{
  "model": "contrastive audio-text model",
  "train_examples": 26041,
  "hop_length": 160,
  "win_length": 400,
  "text_encoder_head_dim": 48,
  "text_encoder_positions": "learned",
  "optimizer": "soap",
  "lr": 0.0015
}
Rows from block 2 of the text encoder of a small contrastive audio-text model, named by matrix and row number. Rows with one number belong to one neuron. Each number is 500 + 40 x the weight over its row's rms, rounded and kept within 0 to 999. All counts start at 0. Numbers have three digits each. After the name is the row's rms in percent of the matrix's.
Before each neuron's rows are labels from the 100 texts, of 14976, where the neuron reaches its highest value: "tokens" is the input token at the peak. Only what is clearly more common there than usual is listed. The data: short read English sentences (LibriTTS-R). In brackets: how many of the 100, against the usual share in percent.
# fc1: MLP up (text_encoder.blocks.2.mlp.fc1.weight, 1024x256), inputs 0-255
# fc2: MLP down (text_encoder.blocks.2.mlp.fc2.weight, 256x1024, transposed), outputs 0-255

tokens: "<end>" (41 vs 11.4); "the" (7 vs 3.2)
fc1.335 097:561441487538557524575517486445516531590482532538500487484409452488515492510569456536468503455459452500442532472516528565530504529490591590439454483409482497522523521532472432454485441487569482506511464540516522496487502521474543391460492541475489431406494513471484521506446563529464504527550425490541504532589546504506505549441478456531538562533566468496428576560475518530468489512480453446481449449515521516479420440422484506455461479473587527564506484495527442455498386557511553512465440532436504483514448486525520491513573484497489524492501424544527463529478527442558562511467484491489511576489475507470524503496473516543481470513478523524444450572534524486527514532451494500501504484494473485480559525412542473460494521490520535532520547492510456460484529554481496
fc2.335 095:472556523471491499459467508492477579441489536510535531518497493510505521496533503475529504562509541525537474490514537431513508479464484441497550488524503575481508538526538541543346499544452523473528515409450490540554516470565506543471531525520506465487482437527508515515491419563458483496466546411565557481493510480460459470511512440456552466562475432527520444496535551472488442493505510516485518503487497491524556517498474570536551504555503452434440533480438507543525542488472395553581528502480512497580603505561494488517513477454525529519491539518483506440525512568548521400457513487500496483550476457433419527528500424516429548470445481471500541503499438533525495477524409609504499492487520453479484494445435496472464551543500501465423489467463535515458410506473524

tokens: "'" (77 vs 0.9)
fc1.520 097:423541492482480516449435534553490463546556516437489429498557553498515436450411520433522537507447529529474393515472477526525433472461545469447472464564484463471445484425452512476505448514462497445399551501509483464471555491479501506498511484463545523500496473522592511554453518436548473542490521514511537486438538554458526515537475516525433523460512534441493492495493459549477515439450465490524488547485474497436528452561504456450489511552500471436482485498439508475461484496610438551508515528513444478506517525502580493437508483473488504487488505572518452531538516521509518496473524506481559485507434472434542499539491498469535494490580439501557566509466548493473462532487565547501513529552452433632433446495463498594463529553516525526508558454572495479479486517536504
fc2.520 097:487475435527473521582485452540456576570574530475571514565483430514505540467535517463433509408561547426495501485471519561439497515486385522523492516438539482477469477443527480508498554525450445605507512487461491517505543496411486514543519464551571544494500452494514513425498533553498536528497516436486475479445429487463459535532588540537472498493560473430518495492523569489413551587567538455445561539542544544502539511499467581470545520486509520500515427503553529551496552447531475497570489479488498446494515540519488450462496545522467470522407446543523483468454487553500458487539500535542507470483526532511517536533468458463513555459511480496432470515453410543489469432474436504439514503542521501505472500506498499475518500529549504469499449495452439491479507540510503

tokens: "the" (8 vs 3.2)
fc1.377 102:478465457468615544494465513464496549570544527555486550480454445487552430538515451563454469530511470504519514440471528432467476483587487443480553470520526497508428507503516523442489516555447509511433443564528514498488486544486527530501496557465454584435502456494493613440541462510507494521506453554552535510485449554481483528562515479516491511486581430547492515465493462532472470499501505499501507457537511415456465533477557483477531494474513475491527498535499535548519491487413504467569528482420453483457454514542471446505517492532487549513498506565526476518525493460474484526551536529488550471488431465568520440485515509531545575540468505558475439529527586517535515520540618576525431551563459445508469415441525467479452470543453434463478488447475519534527493520492541
fc2.377 099:508557537493457533402530494539514425528457528496471496522544436539524526409426507497510486459506538489457470534517436519514510480411508532556520546464483486424485514472462403571488482466603491480491547479478530476497549410516474468456452460592574456502507548550478465530520518506527430519560514490484462444516535521529468465514458459530543477494488516476470469571519452517480452534460546521491445500465520514507474512565505545564543518527511544519454495479554533455516524504563459505502450520535461550491584401543536505423485504515503465428487511427498510500563441456548554483593500454552472502514511490495537586511485520539447432450509433437516457503451483467518508477477496468494475446533528398471545426546484551475496518477524511512576511474459466482484552538484548

tokens: "i" (12 vs 2.3); "me" (9 vs 0.6); "a" (7 vs 1.5)
fc1.273 092:591588484476520532448476501467502502530578511517490537444476492451494531541518576476463474472457507521508475531552526477430498474524534435421537462505523480535410483505494527507541498541508495494450511499488529493560457578474469499414485539446500539463469527551500468520490433517445527479493558430530473508414500457485472520507481492499434510602491429453480517530509483449522494541516543469554483470491455609524454522557549444503488551492518437447583477445508487538523475480513540536455479563456468513455521474512415495518513478477544541515498525549541402448542539508512497470493587498506427456465520552451449435526470483516537521510474559504418494493520462455442559560525572478575538559522441530464467537497419471514482444525541484454506543482543462550535538510531452
fc2.273 098:451514467437485474557473508516507547482457550475508515529494556464537509476512503562480475459482437498405419534535504523496420507513475497518492554421469582424557548576513574524514503532518496434545556583513446485497536510521515517522475532442533516462529513572482489359524509475470451511490498484496449405537548549550530482503518560494580526481566533509510481455484522478553419531478454464465548506477436474505453391444514546513517527475581453522468447488491521478512490487528478505486478531494521561605468473424596491471533520471454487472498535514457490512481460509479525429503454493484465423510530543522525549569544513531497515521535550475489484514521501521521474450478513589532397489500515436484461448551477580487535554507493465525479479487530456511467470532491477

tokens: "nothing" (35 vs 0.1); "mrs" (32 vs 0.1)
fc1.208 108:524506448541476502458529508409420436557456478518471490534513447442458492515554566490544526574480521443535451416572577532519497592457481530570561455479521434488506472497527437504540558471554482463515482435535501481521494514517524469529495465545505446486526470515538559482544426496568447575480535521491485505501491464474493491536477486489482447533479487506492493440405499549476491457536509515537534496501526491536489536451559510464494550456517481534462451528549463514525460515433492523468478458496487439501513468462492535503449469456589493561598476576480524495424496585384532509520494448500557450459516525482476489433493528437497483520500548557564468449593488421508517500449582501478517457475499469530484538518563468442513516447476527532433481467484543491435471529489465
fc2.208 113:536597467493509536489471460438486547608479481428441498510458525506419542540440484473527462476537494526488496498513513514519475431537501533507521481552489551433509470508537515471477455490486508499420503493496511474474446476486464515443453524422483503540501559467536430427508582533548435419480425521507469507536462588456566516497476488444421574479503449505505533535564436447516472550564487516486512576451489500527471526513482440539552499559451531489541494467594525440499580527484437443542512525519545567499473530569478493481511535462469511521481500528445518585455430521544519539533531537465481510471531459586548523552531425486509459555490498497480464535474502416460542547456502493546561522476544553439487487482514459492511479482476571543427523469525499478507503509556490

tokens: "'" (99 vs 0.9)
fc1.405 099:461420462515463492531454503563550468439495498481574499532459489511505523465508493454450468526542511535501538546528514536509501452482492505495508556518509524496509513517522548590509443546460581434464512543457522576437478536549529499490492496480485465497527466553619461495510438560461539490530450459472602483416502501506505505462513476472500416466506513414512431524508493551496469505551472465556467492455505541531419553530594591454513500462505520456544528450587487529545514475492583476429482535539514495498536496519446474482472563471469466502493452528453556448506489508503511519463549469484467483448422583487481526527528519553459484563556465501455470509488501461412501484466493520472428538519491478530482515506453542520494496548549508466496502380529503372470529571480501
fc2.405 093:476534507499485524500447489431437446500445503547457566536462548545417479569474511568485523512419511491525468420496497496535511549491501547486478506447529449525485519518475520476571417464527471545530428538408519497591567522503533517525498485479495496495466496553449552510561461431538488475474537450489439498452517517486393549454533509509500504503483511489497491432550512436500485517470516519488484547464468476492547449536472486449534536501559471480509533533491451519487511481526485455524517486544478545496476471546524467491448529511593447473443467534481479601579532514455439457539454505571528493512519513522505517522489493517478522524522522504436514458389533477538562539522482514513523479417498522460488517566492579447597551496472388541511501632539505535526573487537475

tokens: "was" (88 vs 1.1)
fc1.95 102:539524557408529411523431550497517544416520493533525466592497499528529535475495505504512516556434457491495493574540456483514420478575556458488530469459513516611481536548497486481527480496489433462577504589454503534505533524506453524499449521533506537494440550476432536468462475486483531524503463558501489433472598566525579533577496500475499498552505488456489459477508486524510452484541509475444502437460496520508538458509407500503438476528477568533473520459476431436539519432516504417488469553521479529502519501530540469438541535518454518485552481508560435476511554549490581504453506533476454499506504495554492482408506470522464539555471518491580496504468458513461485480445497513548589524532535481452490590465440512501515408503467439543513472481505473520467543485484526
fc2.95 106:516474485530518529480533477565535474584517550542507490494557529448483528509492477426519567531481407463511543468435516536466543510413610493507532530619441491523514523521434547569500449461427518500534473505537477496504459526484614507538483463513528453501506487455462496572523504460478515506488572523483504609429523498461464525404491454532519516547530526498472508563422514517511487474499494479528535480495524529554472542514470527526456548516575472491470461447513470507481514571492561530481476493491480444444499406521461545503508507516501487438507484555487468489493486405545463466510506424459484491505502468484477537571532472455439442568487546454539567477548554466534408511578462540447541547570481500520532568536485532475490525475457478446519537465481461515495437489505508

tokens: "<end>" (83 vs 11.4)
fc1.608 111:534548503489478541554502479530515437588463508405542528441463529442582562458481479396512455460561573485515532516502519579510514536438458508476449526508500560551503508475425543441494487561474475503458521478529528506517487500535545470484516452478512484477590540513513482523488574567496528511535493488545507467569424463500568514513475536473583485498526470487512497475475523544478494524475474445443508530517559445492513490488475518515504455484495520497552512556553489533519430544561488510486454535492487541498452447512472516555505502528394511553377429458413466514543550460493481503509513436535489524468569587489456542443449548504513519553490473487516492550488504518532472491476502438498471460426498531534534479434431597531523460487525505450541541498520453429552432503557553
fc2.608 112:485453541474400459534479466519504501529514505510452483508490547521447552495548523452500516581474533551498505426481534496489467544553468463509529516485573462492516527456424487486485557455462507492509425534510433527460386483530471512531499516473488462526424498528533515486486469481491518428539456545437553504545537505450422557465587468480478510562460528513500472519486455523548456553582607523567532510434530544393486485584512439485495525509460466431560522539576481472566471553480497487521580495527530447491520512457413559511493482537527439458549564538582504447501489454568467464508453483488404551535500486519477541474500482481459505488553491529505450438578492481476507519486531514474475525534490501490463484534495458436430507483506480503506489457562564513496465483507434

tokens: "was" (18 vs 1.1)
fc1.360 098:430483512486542510536473483480497514498482480557494516489485582537471482477579501462459460475500512489483546506506528446479519402466442456464512571502525495550383503423462443455491464474485489520473510482532472511522602508586561545468492450508476534461478511423495483485509467442492466450491421560502493513560489441478508508510459520497502499532496493501530491492550482546520566547538502465508480498467525485498451556516495516477480453540455552474484466513552531445569380540531558524576542517527468490582440486485424510616561494499506564437459429500488442502483540506457440461424468476538555518523449546541516451441502475491540448545517469474501474478495531534474468439457509534549506566482556447526474495450511488493485516496546530588521556494486544564506429597513449
fc2.360 091:509571490466516474477521550484473505517485462404520505505510543560501488483568522447508535496477476494492461519475483444539434537526442479439536542513536408471538513494434500526464559447544526479457548500518549526435534491465531455490515461483458558496527416565479434490485522489537575531458538444560531442478510511534544432493510521488434566532514495484519527554490398433494493497552517526526496467416495505430421447391563451514510498385458488447501450477467522500487542485543514411480486507515499548446547461477539571465422503474561529481464505518430506487535487472503529542558502487490434487522483441452494498514566538494539477497503535419438548494478523514505547496504490536520513466533384517479555431521475489502551518570469515515522493533492485401484485540538523

tokens: "nothing" (35 vs 0.1)
fc1.569 100:499513495582499520430448477402405518532453464465472441532487534411521515525484552549495454544454486469554487502504518481514465557517552526479564529467570487446492417553522551448460532438543509539477402484500493446544411502554545532489497522531505509477511544564513485489506467443488480574489532473522491597547528547515529453565541457484535543487553494534477516487485522542514432478511438489460501467497506497473482453500547467440500544511499488491474432576585551400503518496466507492508461453485527454502511495490500527531449465507455477405457517484467548523522560458509471471514463524565546552474550437452436561527555477464449515477474495520471524504522505489534537524588475548401525500459509527487606538501457454514521466484450462509480442470531518514498478542456576
fc2.569 104:561488587459449473448439483494530516491508507513486516474521504490485512451511460499528626506509515477496500539528477522493483535458404477589468463516451592464482520534504455575513494483549504438429536431498471581537540434520497462412480515453537452481477485465446504477440484489518534484488463538536479435517493475560522509489511562510540534463530493515430486534579425442549491539484522508529492545493472434536539564528511514512423479538457476489580506440462486482468503514444443522546573514586462526495479470522483497542523500479542504552504519514448492540491471508416562530501522431465441419564531487421507466455500484472494517463540477482516457522524466500476518512511521519644489497588529479415409522480560498477484506500510564474506523502561513501506488491577451

tokens: "the" (7 vs 3.2)
fc1.628 101:546500503519451519437486530494557514461500485488505541482550525513482417557455494549463443531459502507526492417398468498531470474481531497516402411519515546442539490538520455479497478441501548490474490482496516435503540502519515390484553516467528449450522553548516466512493474447438535461547479469581512474557401527516498546484465511494451484533530441478487544603516462419521492504497494555479516510467547428505427455499545507444521564477568466530554506496472552469518489462417541539508450432549486441501526541508485480446494462533518539537509494504523473516530456503495499598525454448495614487531579502530542514475568477540511416558485451490482541559548459517438506511532473475464459511552537496571511470460500469534473505536470486505527427485472455549553499542445476
fc2.628 106:506398468367534527496459418526515440536430453532474470483492440503477530395503496468449538508536478538470560526535478570471565560527431560459453532460520387495472538382508451462454554580548502536550442481499497467507515491494416502449445501471499512525522417495500580483506562524476490515498502490484490444546520504419455446532558524494538443455569492556478508548523541489490493506439456516499446485511445488438536553432500464531481511486489551454494555467460435523475507539496473487498516503475453534491509464419508470448481483497514445473491519437487508473545447494483465419489529515511470443490516526472534394488514491495493545468537475518469481455505514429534492509503477567487486472511494553468555497521489478498422524437467541547520489486543526513517421504480484

tokens: "i" (18 vs 2.3); "not" (12 vs 0.7); "or" (11 vs 0.1); "well" (10 vs 0.2)
fc1.495 099:501564431451443482539515546564465508466465519529479459455500504467540506475468538551472412588462493537488511488549541525493579480536514463483516489542455523559477574510493527503585460542455481454519479462497535439508499556506397489431545525512535505525491486530516458525479565507514474535468531517553519518468455533497464437524544427533478501545441494419500455609479455481511471556545463522500521486526492505506455556517505489546533449480455454475443484495467432474484518490520531541529586547546475524480491492496548491532508462536525497537448493535492504536434445479446459457509522497469470421545538493523514500410524432467444577489570547517517511420494502522449441452380499585565577518435535522505509506489505476473502475495515461570399467493551463482530437479528475
fc2.495 103:488475603461487443453477507558483531499518491475462517559506489462484504580525454529496570522530500532445459513481493527505444467486549449539527493501451554585511491539441509542417499468449487594483485535518489531505545471512564475452490468447488510482442490456508572449517495483564415485508449482529414530462533505560575499456553505478497531472503523477528501397427548543420530514527502478466476548457496505535426514479496523473505566482484455487503533570460551440529431427454590381457466479437503496481463535456513491497487488501457524515521459485609520469505496516504505526510525514473481448530478541461479571534464453521490475513502509448466444538519520513516461514512549424483475462558511445427479436562526538515510511515554469544528486532472504555545591503432441

tokens: "<end>" (47 vs 11.4)
fc1.572 118:513494449546440499502493547545500519474487452576451513503542548484479467493513469524529510508484497484606538454481491428439520520582543491525535469544510505453563440535482522533538452520489437541531477481567518484509427577530512537426411523524497498455456492507501539476542508510521508426462483429476503541480505529463511490517491502520500484499473458553515522550497481429476442556501576520432543477453467474513505430467531553486588510500506473452547441509499592524452446451465490551458519431493527464592460473520556507493522430537497518562450448423481511533409490518406496482492510414545513455514518499491550450451498500471576551527524493471522472478521541542518389425571567534508474476484481561429523581463502514509545490487547497530480470489433514536449509502519478
fc2.572 115:505474539443553504485478521494505517576450541426495551520537451514471536505501490471516431524511507482378505531517476555503443498428442524479486463525546423413498496456575479421469527555489554481513438445504468473470487505504493468589509418482474432511478489509589536522472555445481459560522508552547464505474507517467568509491464455449503459527485483493399491507548478476526514462454467503571534554542497533446494500476479460510434485480541506494521528444522456548516612552501527490483504497453573566479505506519504437464443521577471443538573523473555506489554458483559532476500585546514544555533502472444519451468472461440482505496487492515547450503502484457528534527470480420513492539551526506464469480458553472514457530571555500542505453585540504485462478508488399

tokens: "'" (71 vs 0.9)
fc1.13 093:375470473523489553416588538481512530445531486479462510429454501508483454449502558508488579516582577536499481466511648549430504524434508483443500558505518432490497495488514435540494470517474581492564546415557465519502575501546511560448491485537545485489465515523477518486477475557494511522511493580510540555541536507440558525528467464502472456542524515528461494533500498520496490445458543493466412519499557487497538488427470513512519523474522545475522506514456512516521502470530476457486485438527489500555518459469466448437453535521529568468473484527564530491532486480574503468453501409512508511496504493507510531534529518483478515542501524499417574541404469560537472505583445401492458496488497513587447551459488449508484489508495527523446474465509454475558493452500460
fc2.13 100:490545507465509444478432506517519478502586603541470499523463554421472480463537447475518448480493490382509464511468492464497488512448560523480510486503546485481469479512465525518476536478487446473454497524488501481495455476482550458546565423464547480562486421539537562551492549518559448479552496526564517479535573449423447483518503455511484507504479458497525515474444586506561519520486452437512488447478499536461512501447485628454502486375486537482496491529514452465469450535493519513510490526501515488460509467479460553564545510479489454554507525520619541534508439575470509470493400502501525510525491455479421500529544456511582435447552469520565475446509569533472581502524513520487505528444465477479458508506463518513483526498478466456525479494577447542478505463576470

tokens: "was" (55 vs 1.1); "indeed" (20 vs 0)
fc1.35 103:473517485471507525455614481470473456524534522461520510539530500510505537510487479530529543516565512432467490422484480505596517433563498435512546451523540502454436419556598468534528513531450555513565587489487503511434464505499503447420453472541485511478541567527559567519537448576510520571456464437536511462501478577527464508492452451580532506568469470460526598465431495535490535553489525556501520463529514516530509495540486532492501534555466480523483491548550471458522453557484500489492573518482527518461513497554523542537479428506469477490524556514537497531421493492466475439457499514500480518513464563457542543440522516538434535493448433459524568462529449475470590533493445455514481486478474454461432524510477490465467448448518540488484547566425528536472473500504463
fc2.35 100:531515517525468458488533571460434489478457458499454525524512488581483534553513482534569458469522493521522506505514524465514484537461417529498551460568463525532443436433484521474436497473499569462530521470484602503540486469566483522456548477492524462540488561466467474570472468435542477486484574441521507468559523529467498418514475501477537527438534535535507486523535476485534524465531552530597452476517466430570552529566574537518475459516488555484548485494581530507515524491515466497503476523527518460476522585425541451482525508491427429486433517428452502520584484471442484574433478501506484527503462480542525567447475505388549481507510490553438544531529479462464513520466463542501455419548526517538520560530566540544438493545481442491489466541476528526470534512442466

tokens: "'" (7 vs 0.9)
fc1.316 111:501543541491486485482463447444555491534463517509448472513398506526562469453513567474424481448487458479450555452528526516445484552470446524454453507485564546506438477459553485459482501482481513448514525474533452495481500411528494494453458517548421482549494512554409507550480480527516509491508486523507543592478552502481536413482505570510461430419490547496490474476523487585513456459500501459447503450439518458495458498522522463535442545504500528611554493462528537529502530459531512541468489513454556531521494545551411559532510512458520464503504459548452492432427543461472554449470509476466547499468536496507515485553502513519476610535479432491464473469445466450521523467560470513506552465515524547562494570539551482588528527527506462553492461516535536544428516479440568
fc2.316 107:524490474522457504518534563551540417472497470545587521566525412402499457474496531489525403502535528484441487558461540476499468497462447495498538524453452435526445487489427513584509474539523478506536484475455491492425459520589533485490518497451548471492550447439451527578445485562417477497524530495531478452538537488557471521506540435447467516478477564466503522499498563513556518469542433545529518532479476550560501479453526499518501483463526537516490498525448475509510514499478485512504524534526491547476487479515530511485456503474427543498534535527460515528495531529552616468516503455502456490549545473455532502568491532660545441547560489482472440483538474452417452484479491582522471471550477534463490475504540508427473456477565501472514552457451475504451442484452523

tokens: "<end>" (84 vs 11.4)
fc1.762 109:474505447549537451468547514522566489474518458420424490523524548477500512470488428490492450465557521575541498451558419546518516447495473478496544486502458539528568552503494479583582522531520488581586480508536525495530496477499468507500455525441512551497544481451413515483431507534557434494515465553504489518422501476474517518478507474448497433461531493546551489467521474444450508513596490480421453501448495488457501507477516521412468454415538512525476506529522490511514481503487554484493463506476518488567526498505467497537498480561482449459490587506501476539406520571480548529504445511508519482465566473566446473484546492507453499535489507561524544595569482458486467479541520487571446563476480468464586559549459448473458511490500458561455531420434491585463487520525489
fc2.762 113:471448557407464520555433496528525495505508488501542524474558455449498489578501508488492500458427473458517534636496538421422459566510517469457529505510544503459515509505491531504451521529482490444504552502461526515463517551510573520567493462491518566542439466492514501545534464525460444529457516469489497540463516538466485476424486486428469535509507514430481495591475545539479440456459521509503500512481521450493481502532531508541501502504433487417505505514461491530503523540501548451421453434481457510474514504503479535500523514454541548534499463495486575520487486442487481495440522507524536576557481495409505526527392526541569498465472527576505450418379520415542444487518500447450514433581493544502476475481534536494573495548539497443494478544506414535550477450500493

tokens: "the" (7 vs 3.2)
fc1.287 100:483485471470481492546534490490516397538568495492497488494501540555528506528509514493472418589555534483513525466461514410523504551506483526424452527556504520584533501490527527538558541489497476456516581491462506540515432457462521495489464567581435447534535537504524498527473480554436493484510596453478591544503422531412512554491502509470467528414512495526545500528471468477461422510566464519495513522597489546460469454527569504447525502520511473506480499456437499492474420428456511500561533416521546467502527527527520467538500465529483423482496488565484457529431556507581522419520543482497509549454489523520454539493471519542469453435484561496438491447496519458557486493465507545489469499469489475545537523524529513487455628461478499491497484481472495548450565544519524
fc2.287 095:450560443496373484463493503500467453485488517523558448502527484400519444511471532555440500427442523450537534562489502574501576568440468486481549522507560513520466521513452457525532468573406442407478545539526445438527477533518517526479521490500543511520520466440511520458535498490509545503482457502512499466611514561519459516476550493505479540446489473511456569549494477461527566528487439490494440520496490563468506454495463532481425534560447515547491492490498530495457566480498538508544492525514425494522508505512453531512511439514544622506501515521518538498539463517470560573500550557445516506502508593492472496553508477606592482570465485491511497506547508587492490517540561528494536508544510523492477489478418454546530478534538485448497482485445445524493464501532471

tokens: "<end>" (59 vs 11.4)
fc1.614 086:476485445433535502462471527458415520505510571492499442541529463521434571477485528474446551470592444488589495479512527563483425429432459466512454522469560530528559447499497463514523484488476467495504595522565431476520537515561517445443557559575518565566512535491552446518437492489563568549482506431580473475510454511441455514526508416492554538462478553535499472526432536432452592534501502507527502467488529510519520509467542507526459551462489493545465468441435456482531460544478492596516517504589536524477527511478455559518542435522487488494519541510492537541451448550573462507522555523532458535476498514476499542480514463544502537521499523547513499545473459522493524455586491506468521446494538533588549458483480540520458510480524505487497475488551493524504442489468469
fc2.614 087:528564542495480550447497526502421484596495557475529474544468495492535498522497460416511491530467499458450521504493503521529582470488481458547514504594536490449438468510514543478555476508524548451608445375529547520444486427494468570510501442521580527519511540563510546472487509546497535521582484495465412510455476594445492518460464517456483407508556482465494516479484493537512567507485519472530447557451516466565508557475463479464565457481484536508459455492470450509514527448547425420507474537488525499551501505501485515484492563573487516462460577482494519505474441431534510457497504492555504471534514534492484419498486545451484434532476553564504486427418538497536495509500453455461457506503520502456497488509505571437488502551503513509517521520506551436525434584509480

tokens: "i" (21 vs 2.3); "said" (17 vs 0.7); "she's" (16 vs 0); "he" (10 vs 1.3)
fc1.364 105:513497444553492503531558510481419490490471447505432506585495550550492457525542506464535568512442541463554541530483468420464468560431485509506513460456495542497481512461546490517496536541486540518518565451461412540459496491498513484441481492477519511551481484552512546486502431513533495537459497515505524519470496501486538472602488429497489480553483497530532483423547566483529391453455479556525468529553530535542471531526542477497525460466595527491438494456516509517546528578488492500439509506535490418487450504443562439569428470492486532570496457493465431454479541417497482577482502563522593495442522485465442488554494466508510529483493487470514474548471498512499467584502566534450459456490489464487526512557575502505427416389524525490489559501507485535458548526543521
fc2.364 108:569474525461553423501418471486493477527470466483561480542544481557504507462453544523604517486562447546432429452522457514539548432489482469559468453545449502522520554530484484435493490504521474501473456501524514549521500473451414515391496471499461450458465508495429481538440481514564474503430483500466517460520443473548568478479504563470450488536523520505532501541502455461520505466527492495486491542417408452515555581545504509546447496532502494562591440524511542415486471463538465470573495498523475526537529540562459493453530577507549412471498471465491467538509492533541516545507464487444443552481474529497555553472547490513511516464526594463502537504543431445533512439437537468550414533487514523469509536455516451501558525553512529515462537514500530510483556506515511

tokens: "the" (7 vs 3.2)
fc1.526 104:495569625428481462533492521456495513449528495499512504481542479586550432553453499487539484461539514379508445523459498486517488491430416476481447531502473506484503553543497468536485518501630533518562505494492545492448484428504468600491527559528528457507501517459459500525450473474531443523529556516514506472539548442501527479495522593480536446481504532475450432500552451454471490527501559584491426507515500487522546504481468548483473468452465536453453534483489517463476499486465526483516588454437486495483472547500439406541579520484503523529553550489497501445427533452548491494585501526501457509483504558483563578580544497390487481560478492514569515478539544449504478542507506498523501513493518486503493543483540482508512494513535449552483498570486481478545564490487564
fc2.526 104:581523475538525538509547495471528490516469471531524521523456462468494474457507489481490484503480519470459500564512559504501516499585573425492515506527455433515508429478424567387472540475414494441545481490502493517493547554480440435478473442539477529530526492548474508472536465497476563470421469489491516575481513486477521575522516376466552444535502507480473540485529479555502506457542476473543492509543488502453500479471503547452491462536427467504518475436470495616466525454524506500485492469519509496450490501538456607557422536492510516509458529541481480526497486496526495491528450547542442502460532439528441454507564517488566461451479531509458495505456429523542475515456482477489510476573537547486552522479410503423477450515473526506476570453427589526576389487498468

tokens: "<end>" (80 vs 11.4)
fc1.187 094:518556548423489579531473533435483525441475489462565515535503470552502518543511465488553465506537474459498538571498517503515493472434478484491479449576506562571420495521493531479530460446482563481558513497519568510533508497473464515471536496496524551534582438489515484474499541501533467537523517520479490521586516506524494498453536532534463509438533523506444481585568546527470482548557525562526482493552487440498563496466488454534502485483520513513564423461590496451444445504491458497508484520541501613492471543542474482480476524459440460444527491512490463579481465478458523546541560541479503507457456579483489486523471462564468455449446466455464478537524503522492477496501516496489532553479565491381559573511519436453483440448448565474545493468429439456567408500472553
fc2.187 094:485485390499474465463513474506495433504528452577479492405465549519447487498473485512467491484471472499444529461520467436491493540504470493393466535455452533481593481544528535481483573503501444533397535548511524475470481510508517514496437590511488523477461511520460518491493473447494516476474403515529484471535516529406494518553480483518501479525523498445561557459519488535498427502493357447422379523478478518547458503469512502449508525505475477495453511488520520407500541489486537581509584527573479422518520461477508540506556486474517556502471516466420460506567489528608476511506439475484465473510483463452439512447472504481472469527515515504458523489538499539456551499487455502467538522448439549552464462557500473492518487507540496498462505419536480499521559472583494

tokens: "'" (12 vs 0.9); "for" (8 vs 0.5); "was" (8 vs 1.1)
fc1.622 095:448480528503488469451486479481488524439450368436451571487507489586462439484536508558521520497489541513531418459435452467491476533546490567548504573547519437569455491478512442467507518507497477504468486484532426569500540392560497538468503476493449506545466534525493533528501471534429517467503518487543524459469542536548534489475526439449479533507486449514519470534554584486501526476622533511573464496462568517435542468517536572446558502494543511517540479464540534538466497464529577527483521525509498497491485474448532472444542478494516543519483511450456559522472556494424554516519538472558557494532450517548524527496509487523481496498546544416555544577459560453500524508507477445439503527480475517531515524510552564492531620485503528488494398507484491551492461510482508
fc2.622 099:496468464525524486471503498535479463475495465485530528508510533398428428534428431444553490477497469410583509524527497517596467555438497468456497504524501457481519497499511508488472404498482529546519481496510435424475452613483514444537483531556493534505510496452532520504496523429467537476500484471448495436510523494481431470528530552538469470494421490534464516539495415460494483517485518470437499409533462490468500476513464510480498512499485519502556506559471445507487510574584527438507488518483499487463434542435494538471483554513483482567465544545529564469470473411499440508425518454508504521472520515504492475495464556457574554484507494574450451453486472484461484490489463517477533562473439503496463520470468459544596371465525494520506614503562552453514520491525433

tokens: "was" (7 vs 1.1)
fc1.525 096:423440406517489478550432514505529425558485478540508459491461513442523425463526514576542519435487472498483431481586489517506530471487496520397486492457445495557510459489468440482458570539522459514475526439485579509488519510511501450466460502532451593471500461524533456470499524519489469496499500492612494422553435589541484485504536522510462513445453458521564506457435557489495541540547554424473447491505517544471549413482490507516441517497478463428524529529449522503500525551496428485505526441481492516517576486473522465486545547488512517478459522586453537501417463411495565484491533458486421472507559568461542502521471546474446515511416477497468484418523525546510516548448518464448515506474531452542499492461524489489531536495505472480587529482515495495465521486518544
fc2.525 088:456538524436461526497535542526472489484547510407516511485503471541563519472489506510450464487539506456489563556448479483555494557466536535481537509528494553442487502498436437447489520503509475516464512515521510496502531456460505493388438520532464476555511479518500473522481532453549479442480483567450456529472588462532582529459489471485498511539572469539534522527487447451438462507500511509530543422498462522488442487451525558476585449542471483567507455553526504463501470493507502524482459545463507428472508549546520455504433542477490484473475492420555436411443466538396521600450500445483500566519366482553539534491498559475513508491477420542497472535420527476440494449501569510486521519468494505481535423547518525512505568485522473448511471596451528485540466490508478

tokens: "<end>" (81 vs 11.4)
fc1.214 085:534469525450565547487463501495525476469514427431484456488432496402538509535505560489552577500506468498497524495515467549432544555551525497484519454468537448491477501504514492454559503515456486459486482521557415437475451427538506473439522585482478422454498516501482460542554423508496534531497441578514498478452503518473528503424563534475458495531506537522523521469498552436468576501504497556596455553491447532463493513530504507477433539415466471505458535486486519472467420522531487508571509461514540449534584525488475475469415471537493503487514452528521448533559427557541480548554535526581507550508471454492579498510547543538526464498491514461510508536455478522489502442417520475538493395451512582517450523539440532476486490529558563515485497555527517514501473524552541
fc2.214 090:421511510462485493481537406517515498508584551485536510434502432534490474518531507459524548520542475518446532477471546505530514551431479486479441484487496468457519486511503556459452450501472515551453524509507577493489515458504515459506505531561521521535454488490526506565436602422414504526465526449462524475503486558435565505540530479555506456442465528464537473499560485515466493478470480554513496503499459492464475567562536424475476558550528563570497548520466464525420548468550419490450548531492472540430521484509484516504503512515450489516516609479512537506491429426544504561466527525504538455435487474587503504472513442501473491551516459468540504538495484452566446543551408524489502526568531577518536467459512544519516539462579446484458458490453565470471460453476415